A small model that answers yes/no questions on an image's attributes, trained from scratch: encoder depths [4, 4, 4].
Rows from block 3 of the image encoder, named by matrix and row number. Each number is 500 + 50 x the weight over the matrix's rms, rounded and kept within 0 to 999. All counts start at 0. Numbers have three digits each.
# c30: last pointwise conv (encoder.blocks.3.c3.0.weight, 96x96x1x1), inputs 0-95
c30.0:537524519474565503452550515394412408502445505445554557439327540434511404448409531475500492474445481495425568448480464522506554487471396587502529492499461509445387472479522518471470469511498545494493410592493504457543493454472440542525518461559455470436468378537548480480506527555497506424
c30.1:545528430500470499461569472473496476464453514530465414547560520493503481418432450491537568581490406502479562532466444450557470404521554501527481524410413540591425441573598411498535466457501508532526356452498558486510487503467509520473405516414471575498528538484493539509462498515556529623
c30.2:526461501545514512471407512427481488454495565510453456477555550463511597489514525518518477578467557557481436488520486555623367517469559511444551507460598569606482466392597504320466440482477559474557530482473569500506503458547587475516398493555534485539514533553484415535508510573624491465
c30.3:514487519464495595579453453490467452479550557471450415689487622514582510480487508446388495484549529446411564533455455528443501433511468460531498505506476503574595480537541520498459506487520587423479502583446432492463495506519507514403532552500460481516516478648501439524537576459582469486
c30.4:442546423509509538505439456433524450461481486544498484608542499428503482499494423418554412484502526511404567442506476409504481480614492415581472452530524528528511476413464538487638463469520435519520494554488531441474605537415520501529527507399544511545399516528528528465427467505488503564
c30.5:504515546551516560412449417466461492476533482467528524422561531518465520490459486569477551490458470503450530457519451428521502562473460411419560595376424512530501612520520539492439517556475503499554596443474608428430471465521542493527491544632595547523515482536504491460489496505441499435
c30.6:535530542478416401489435473617464559508497510532512433506520492419460569452421485374537496416487460514515532448507520428486527436413500563501464496458464523431498385501473469474523500494565480497538496461510499454598502468507510507508466529513482441500463499477406500561511478482531504468
c30.7:501500548546530556525576458482470476575448425518462484403541507509470468489425531546409518488549639599464481501454542475444529600415551505518514595460424466470507454418453542456468523454460591515523428514491543464537519502505417491505505472551439568441542531563488399475582463445457500552
c30.8:465537339465403495452497467580472529481549474524475435453457524495545486473471485482461508438496483481504377420499483442472509512431498467436428424519474514529470481516488508481455498558488507571427513448513547541457636447580512528435425576456554595425526494481570451490468512458553565597
c30.9:522566512480463522435483577513586588460423488536569499519487501491552483505628475566517521547556591432526464417556525482550484534561550474501570408431494524417510587508536525685465486561500537507520485512509417500558523532557510409537552427446430454556524471538443517509545465538507522436
c30.10:508413520521441418596412565544411441548513506529560559432359471491460496466464525625425553490541521489504460461472521592513573491450565454474508540460522461462475463443473438532507507441478532495387432508477492572600475427449495606555419506444490502490525588583544409507471597509446494552
c30.11:400581526506524513556532507531559506524520509616486491485502551507552478491511469422493554525442502408572461519501389525511510517532498509461562506518407479533466495463482471482534495503540515518500489523596526513542575424487443553466513529531454496502594550509579605527423500490512540495
c30.12:512507500532476505466494440459521486481521474500500509502470576532474511550559435666485579474498523451476506477476409506475585505533537464448525512470532527566541445493463536570476401449531581519514483452564488400559533504548439460518548433494575548582501457486493474563526504556493477516
c30.13:510493484624473488490544449453522492488547479501522476537486521542422481486567553379520444546415544472517492439446506528432536516449536487538564525518441534517525543511499504579374502469472468390492533526472463439493489536509499567448526600505458538395562504542648437500613558491547509605
c30.14:475525527498530484515463486472545465445420460570524471446511492528522461463479552459473464416501486511534510601432480386525478445663501570480464504430589556469458434513520444606380406528481464463625480451496458399470377438519595529478506479465540482537484497411515486508522489463543490531
c30.15:529463487457487602539546498547479481486505456521559552537481474461545427468465498479455559476532511496457521498471484513548480501454495581552502501499485428450452387529481466496486504473545521468544478524572631420530659431525569523567511451515514530451553441521512523522455579497450452541
c30.16:445425445487556444471499517478482516546488537564482505472478464568476566451490563526541523512490479524588496582554482572495539514462464465467608440379404473521506513513470645535481450531585396410468478535585515561485496513464518550493459565469513496433485454429482602507480470531465410465
c30.17:596543566476483501506587523480428459468488426435490644526546566455570466480545517470506473421442504489470468578603581521526440460592440492521495474481411467496496458617445561553592485484449545508444481401555444484486443464531452489596412603431466509482437472484587535495506468526581498519
c30.18:498501475455466464492553544544565515443548483546505402577566511519506544428506443524608463522466435461542577537586416518428437542437505506538517481542487500511480579478489505492488604489513448466479515500543548479450521463564548501543470453563566624497506471520491468451500509481525546435
c30.19:603376565517441450507557469501547530567552540423553477440522584482517457545555507512610527474493507522534548482509584526487471503489486416529540472489393590477494500529491498510505480476506483502547423516590555509558454594514557495456452551520478517591459598522463492451599588561592572464
c30.20:517423536377644538419463648623493459524463457543482498587494550468342473464420577524448456524499489513433587511404565460488553505497528482483426482503461498523471495506507401462516481550471515531545483469459495517467577491517545496431416606461556534494499503475523503503510503498509440535
c30.21:471530553466532469553494503545444437576512429501435458619605481488477544490487526450585577503490517620417521540471427542461597494455553475512505506576643535497563406510522433575541508487533412605497546499438488562552486505519620518518480511485497533428589507466539424510399523509448393510
c30.22:438512523476627490567567491479556521492507482435524499586471490498589491487521546591450471445463452625473483472571562469526538534494498447478529581469502439460524461546538419556487507523482507544482464466532468626470519493563551561526505502506502525472511510513493440619536472472558537478
c30.23:528496550524501470592470543505486485543489500523476486546539484502521505518503424623545425532512494539537556512485616475443519467490559446419462563560661486565578492480543534418422471516487588561488538500409463493585520515455532504459481513497466427601498496516461492518377527566493466490
c30.24:457489468477493516539527505475416458484498489473482511494497501583506493641599545566447496512453485440535567496457490505464487522711390452420435530529501444588359504550507530460583527511497435554501564546499484544429514493475492532462490441454484526457472390491492504457557478467460424609
c30.25:495503576579504572429478420531530424485477448521535448558493503494433422444486504544474506488428437432512511541466507408525454499529526428521516565465540527428487459458493435409476571595451532464530528496466472470496515433610481460472472588580505510582472462505574580507407513508430372457
c30.26:459486497503545417530459483476480475516527445469515455512477523575526512506532527531518461444510478526528429529395549526448479487508352467495486513406486482502505516441541459468459420551440459549493454526501511489503488458469490577452507414472520434474520472449441449506550663525494447501
c30.27:560420452474562605480399517421502514473477390574537458540537524507520502529556549491546492470520387452510479459492418436488435463472453490626484526560500623588547496494494460463497529487523538416556527610530613529502585506531450477489535559464503466495538409498455581573587452469462522483
c30.28:554536448462405423490581509447475537492451577535513642500598448621478417480515386491491590510552499461498555474529508462543552462435401465495531531612549447498475445504543563431500508556545544398586533478465462489455439514497577531528473537493503533485577484373499473539479530529436416673
c30.29:474504516524491551573436462590536442460500509590503475540492451497514530470552512451467567507469524562509507455524519552466492540554472485518508494568421457528606491508589510511464491508446533467402542501621380572516636512376560494535430443505524461471534567509607452428567549569490532548
c30.30:435566525434544483469492439456486498475637467509530693488445508504560498554517422456549520573440433533640488556445578518491507469468479458412449520431432523398470543470512497526492423596488532510505474551450429497495554565531571471505527528457516501452428540496508496504472604530499435604
c30.31:458546470480460345483508456454470460527493424504522521495506528431493519509510504517635484507513522490451512517555506563518422504477581499469480578489452543499464435498550471565477425513485458425511457561568491566588511601552480471531427537510490556492485554492533516552574504553453503361
c30.32:481520464423481500530499553478391437550511504483537528395464514425408388608490431554445505399514525457566467461531483598508515470459568429548460516500436466512655517553450444522500503494505489493501446471498530433422472518566414575537473470510403515501537478531446560481498585473520515465
c30.33:590532446499471596438510543614437471502512517512414505513468548514501474552549480407556557592517410454467529534401521533452587428497461494478564514406603551508457418509474532527566442486479492423519414459448536550521471451501459464572530463569540579575467528502566521498554489500452518409
c30.34:444612449528448497495515587584491491429429482373487429589495506570506485521501511474497509448522592484480474414465534546489476526405504602562485566393526511555545553502483425538459393430519506405493430522505451618556469544529471515485466507473585454539527512544502448481625488454502481484
c30.35:505377404433564432466515504495415452501382508546568488425578582446505483499466524484497586494526557448498435468479510572470592537517466563404497539521578501424513508550528509537458472525525572408556498491515378518664599533457475486482498450487529530519514558498524538438525469486445502482
c30.36:444431389517519525524461463518474453523513461434484444507383443453478452335486616470514504482495446556536489551491587499517506514510580469519410461502533485502502499461461563517525579488545488510593444478490540512517506523437517523487491571451442508416545500528541489446495520514546531525
c30.37:552500504445469427522382487425502536437504532513445503539394531542469432553580520502491443554502522563641442489404423456462454471471488569471512510471447518528402457418480610338580501490444408499522512471548533472451496415506426487429509462426480508439560489475491564492576406499480477458
c30.38:506483439535455565484526572366452526491484435425459461510438572474452460477510447496444447512512548471507469517511434553482492449438407585444600515488487473477496496497498455472460476525515513540559377542527501490428551488479432474578473452632387501477472568630465525470488591389414540456
c30.39:553494469431396362544397523584499489539547509546492402504560479519446496442506508466535428489491544518401469500637478464521461518476473528511476465443528432487479516472496589493497464509533500400455576523490565698591536404528508472561480510597457355497483578467453538521449524407500487539
c30.40:408477497545558497483504513446510504540566426457406566529530479554520552442524423533492482540454513449544568478490509556447618456472511616505635523602515538525447475447432445470474450541530460463441410499465561519532507496474534485474536478529539457536438492487473469567478475527519485501
c30.41:515540427553500570545512460482551438491577544686491414517563462498567515469512508545532527506481592461496509538420509489537511515617537437543506474473480470484467494504534436548459546540431532535520494568441524476458421440523520533461439515493534425485513348514509535467446499433412522526
c30.42:519482456558487535495544508480493473497473466408453514524515427522493521536508442531534423579471551560455563482491529479512507476497558509550496425479476532414464564609414508484514537590537585475587503420576514562512477575439512478422596533511524612493467398544559478620529504500527510504
c30.43:436470509418497554450429482512545454460507580539415485661467467468482444451505479468531512544505432514415533446499466471494423412467578447452547500419468541509435483426486555442408438446527459528420581496446474506531515494497455494542457569531475487502483540579528579514508490556463497523
c30.44:494442508586573575513464468491531521514561436615645540551439542517482425534435485481496579490621528496499510534503503563409481540488506502485437491537512574359559502477452428478484443479486490570412519475491497459504557497541574472496482531508548396556521583474521485510522541493457505507
c30.45:459440499568413492506483484530538522463492437472416510570524501499505453455524487475431542487490464505501603424482499527518448557557461564443534518444516513461429550493557539475378564436442503475629570597519397402473502603548486487471417524624526554555521537542502493535424548511456630573
c30.46:567485508438534474515455583533448478463509531559458488499485493506503518484440529519492556475532523335481473522598525462546444497430500477552435535494463447459473620430552468545545462544523475549496599495513395580442480445544418489472484537528556541490514441506477514563592538563485530512
c30.47:547544524494480544522459434503548468581514566446445417470529597493464536577493570437459492497555564436557443553519442545421542488704510494489445469456509447424627566521540501415446471546509485543502524443539553564502486596458454530599513493520491428517512461487505518470402501412513594443
c30.48:464473548503482551500469509542462479495448464436536516563432530524451502474538432448501465511473534571529462469484401496480493456459525483494500529561587411555529542499521494489423573526503477545601484505494483597476482440503505540492598482453599506521516452441509521542477458468466629516
c30.49:550549447449555535473473622562528469421515526646422441491506510487544502509495496590522507445415426577481499484581521504498515424522510482489429503496425521481466566444587431526451435459493507521451444547558572497521596420474487558478451510492538401455612489464430508515495494530531459436
c30.50:538469532525533440458540487497513511554499524517473512469449482423580487519437479487518463425535495458483461524459460520467543524493489520441522446500505463488517492474450479458447507476512458466506370518472546488408469518493486562521465544466433429446502593470512505507525513451490471456
c30.51:538583479447522505593529639521446530510450467462496487439377451438445507470465494488509513424591469536535458488477504569476503500449457578523511505480450531469449496434535524559504500406508462478464412428481483489514482548484463497554446500526429487501501390633501479436426605507493450397
c30.52:414626629524465601592446470471519537486541431507451528531516517552480533429424540573428436431465527465447500451481454508483479513557534500506494524534520457441481510465479505442523464526474514482436421459491407500470510428441480497485541480490428452557521463705458473509460534435523461480
c30.53:438474386429439540518456581483510379497445475499457466453597502484580494452589507507513443438508480521500506524554410435482533482475480413450459444462426485522500518582502466533508464463462485468479523514483501512503486522468446515495442453505473491546470455564542466431550591526445474432
c30.54:460580492567598539507606499516463460410467560521482512538495499539541459490496500476586461482533514539456459483491529469495486465524575483540571481632519539547539461373488490538567419542573564679582505513449468457411487556437537459560376564547541537495484573490517474387526469468562417495
c30.55:510617550482511543530541521514430489498545504538479461451517541514451499497502508445463497434474506462508566488465472416460485545517443496458588462477506538475399611496452423473530483586364494541446461470449496591481572506525570481491563429590457607497455631451504419530468504503570566591
c30.56:517480521481500470487545501432639533507459492458609457457440516476523493622548494488589468544487416399481420440646487477489516525630547404599558476344492438548395501595474539506542569409562513523509493547498569471460458534453570506442480483485475403471484536446481501473467488546447466581
c30.57:470592519482500539498452528383510401477413448493450458466473509550468505566605507485565460468492466461472464585508495367398511451759497331478426469397446490506501465377532498540542468471487392442468609501521506499519522502522455519372529509456521462536541503449534521472521461481541512468
c30.58:475459461515539508554571499536450497488549545391514530525518498509492502488496562455490488645501462576546493429452550506567503492396512475525435660591431471480503472481491498579484515576523496529442525529582535416527524491491508467469519542566491441540512513457500543458586508394494535452
c30.59:566494459553531541543586568474508530491524486471454503526475617419519405572455507473390492469469487506467490525331540573531575556498453418475516453522454569532496469504505603539495502490477507414545549529549515571592496443490569501484532519466461456541580619511469516440521518430523499487
c30.60:529510519423468503567526479527534587512437469550543413569491478581516469491541526514508500497478535533459466490415437503578410458479438534480434521526446597478577576475446473520499572532595473453409530592606485474514502420444474549491412500491587469599513509406503536526523498446545449534
c30.61:498505515534512474568531558468495527531517554501568511467586516513481521542441484463532513492646519562383459500636522519522418504444521494551486459613439449397535422558535565497585492528612611436467525418418510484580455567485468509556564494449576513555405493471500534546522507481443529507
c30.62:481425519482487477452438495466486432502518487507457514524438514468539535562401526436516440427536532467526451518478435493493432458444461435524392540525498597466456544495554469438426494519490521524533590623525474457501483458511465484578505527525463405477450521535499474550480497470615463397
c30.63:478547474480470422495493562589425521545452444543475476418519509511496446595515528528407574616562436564598464500481500463497494512564532476518529565611429463472492435528574405478498539514544451538521528467518457526380511465516478540555583546504485504538568455543438486469425517549559561563
c30.64:533507517523509468439515495467500496413513540504520470481430439523523496484495486550495519482645437581546458470484382480453481524428525608432564470576531487708551422484528601465523491476480444537602483467467449473517485468608415439530529464525485519501525485502535516560445554462520492467
c30.65:477481446524372442497442469516447564470487509464563513500396541475542490486456505540494552511500483500556450534399552488531451493557476445456591471477465518445508504521464439483473570582531469553578560494517461580481532400410525505405552477516505560481543540433488507610514554493593541463
c30.66:422452507484542519473496460497468480421552556433520533514468522547522466548519552584525504518501559527553529523437491487531571505542515473487531465494558542472523505516514508439445557413524501514566461486459518649533495476564482575478489457456509542549372443502410536512594468597497533605
c30.67:492472527546558569401561534466501480487598453524468497527448485481527475400545578476555572528452495581536526456540512563448581366618465480514509516505546402612461443492518510459533550522557466499491485513564503399509451545514398503523431417529478514561541464497590543471456441502399591456
c30.68:453479554521500531493549501600604486515432579678531481510484566403497488491483535538523502430594579449536471402542519489456511529484510460528552439484457491399521523491502490410423419555569384482424574520484411521553572454436490400611416480426462532502505481542548512503530517467560424451
c30.69:612468471431514589483546493477388398519572397485390497447455568452543477600503514516465445575559489470468413469426490512548526509541431556504429528420450533421539474479560464545549491538507506492497533548482653470495617567485425541375577447470485516395486478504493568452460539513529538460
c30.70:463475499524624453477502484433508537481619476524541494511429497401494556511407456556496582545501535574504499360510489523555546524566481445528533420567538569522500553512523447444497476476567452501513434500545491477516522521517547489534530504476457516615538403457457534468428538534476496567
c30.71:516506425519481462520477485495478535511462525519484456498528554487554460514602533500486467599410526518496484503373457525501563445569427510425473549589602554540420416502521461515391524474501462524546470450522478563528539453540407509507555502526485589546445554461490539453537471594548525485
c30.72:516487456535496473569476548498525472544582483493436521561415534456543483426447508533536460530451439478434507530474501468568504519449515509563496475472512505525561500470528564531510513539507495531528502450571550513526456615454547562479515595416468443519477591474442572457473460356419521529
c30.73:531467495480484500528428510543503497573480527519431510540390464542450482573481475502464550523480460458606467521490497493466517509518575513539586511512607527510528529495441569435505480484484568504443537498455489454518556504558517577513546541506628554515433430511493467408436474498563607454
c30.74:555431490490570493498488522497501461513441482505466525468442541445425510564538451486576471544519526557513556478553473462483498473582504564605382450570548523514433521508561566477429488549542438496518500500472458422478533627508538463479488476519466518486527523559613602471502537446545490435
c30.75:402391441463592498393488446518521484428537486513523423440453546432538471553578519462562442510457499466484494525480479492434464536598537501452520481467427454589506660528425513541591490548492596528478479444453480540522520433511576424538560534537481358417526474518533477587441528462451445457
c30.76:476473602497434493489506436511469531469477484441525473469646555445485470544471477489535524435598520504469438497568593478516494545487507551466529565450511534587508503523506485478471515482549496539537455547547540617523495537539458480467504468495600479450561544533576471633570506556489494466
c30.77:487503517528491533466522508522531488605429492495662374590447450446503447483482487561526398444557542504427480437498455424526384624472424449572518527556404576491444499449537542473514438536503551524587407489445539574585508434525458482532498515490435525552575485432446579481487480490555443494
c30.78:410480483409410490500441450437469417536491523531458453553525584592562521466533443496532456477507482471490497489435491462477588525420463495475447443509450526532462478511521504493537430524474454490480607514509529472495475531417494536493490500454488475440557540514482513448532512447470491476
c30.79:521473526543476548585478482515488545477429475543492492499500619470588504482397510498550488458500550506471543516528598477467509640387568543482459522444604475468477505426624543624591485462583576493510471527435548501537430489376522460521575466524488531555343468520474512523525525472529563470
c30.80:499521443469430468498474459532543423532559442438487459502538522463441496627461520427480489516478483491593413523574452487484549477420538582501543501505550516505460461574523453522520538429512556511501497518515505523443498573515561463647438512425446570450421489467424394487467477449595513538
c30.81:501514574529441435474475432529559426541536451509478518475496500572549508472461488549601519603499506530451519545477454485452542507398615431484471518460437532489482468555517588515481606497461509469445432536487388479569453564441446469547504502457555450420498536515540512427450408471526501533
c30.82:458503521507473468473483453503506661527505541483436473496533443515501525524517549501545498537536559505519498504480431653496505505457442541598455478498581613540408433516403449417529473469447518494506433493488505549516494468549488518538490487459613483544522460521498546566604478609469502542
c30.83:496497521476466535515502471536486454528469497423401503493471503444507568496514519556452435415452501490504462514485518551587545543496491406588515562564493527478444568468451494497445554550444505582501469504510478477557599499553499504463511581462549528546469484508489623566457447522544544460
c30.84:433485471470498400524533555450497578565433486548546487463465479468496539439403433529425522469510525526538438517499443496575469483519453568469452502573576603500493477514618466542518442555459492545553503491465518381509586500569620493508504519452501569535480566488465550531570416524439435563
c30.85:452471516446550504550484495493432500635598499447513436445600471583482586523558589505439454485527612453486454489532503469618523451461459470432514537508460486464507479512537557479439469480480593512429572464526537416466488522587480545506502503490490460577555406471419491465513495588600475470
c30.86:507472435431436553472514533479486450489571405600435540442485554496496402496539492538521479482539534528484493633449464564462465451750416517526477563514499503548467556530488412546481480501517473514464454482436473506462543551425443494607436457494539427486470508421488433519515494440474469407
c30.87:488494545543481500507531528481515491544516485478476529582420522461435459504561542599538504456600512491463526537418488453475553481546516536522476490499588369564535497502505509511617485448559455574589417630535487424544628453468480477503564434461545495471519424507498540600510566524516483609
c30.88:442460433490568470614425409501484439497478538547449447478490454477516489479559475533511508506504449509575443676526459502488440535545412436528458466423424498510447536498443525490522431470536518533423505509484512333491470416553440491567525492564565471390569507460545486424509535546455476492
c30.89:502592447410545508452523495435504503501457526453494665486480534459499492482564504414512535475443484525408507549460565575460470467686505502571430469524519481500545489532510462473479516516440544551425540436484458444596492479438439492523619437445500486510508507474490624497488508515554496375
c30.90:448487416440417467493526480524415459427519442571487475501513491426506500493546421488436480451438563535520476510518492518503520515364477560505490493752589558498477531536498501501477507486427555409494505403440528536569553430444544524529466490535505538564452516498483502490592579514491479553
c30.91:486519479478558507493460513530434475401515518496490463507484526529575501452542481499447486533456421516501542473479424532615459487397510503492512550440466459469432380379464494518492488453467504448440501553465477495465508568537492462538505455511509419464529535466529512468480515493431432494
c30.92:568526451484545528467504462488485494481476428482499535586382495482425456515487460481519456465526464467517497519545484513473491558495528410420511551381486533483556628585540484543447499530470462449565520492558464549483486481374508511492471519538548638500494552487485534505477533480513482456
c30.93:493596495475454504519526533495536537512496486536513523493531517603512494476463579508576515534580438503483444483611499486491453507471426492517541497531480524516491442462519457565444534461571522566583490554488540496539549530519530532494477505535456511434518512476504462602548421474566626502
c30.94:483546580517494450462511520460577521515437437516439509509489528509397394496498497469508486503460504410489457495587463526457556467469646464544403507557491462474432514547513533476522495595488535476477521585462488471446505451450394549533493461452536447513505487601510456532479578433476452420
c30.95:505464544500448499496531494512405505610524495516560498492383480503532450551493442467393591520589538488486529473537554429411502470421533577573587484586632593512506507476516580533489535449526486564532409555420489502505487531518506482527505457519516454474509451538477500463539464569474460415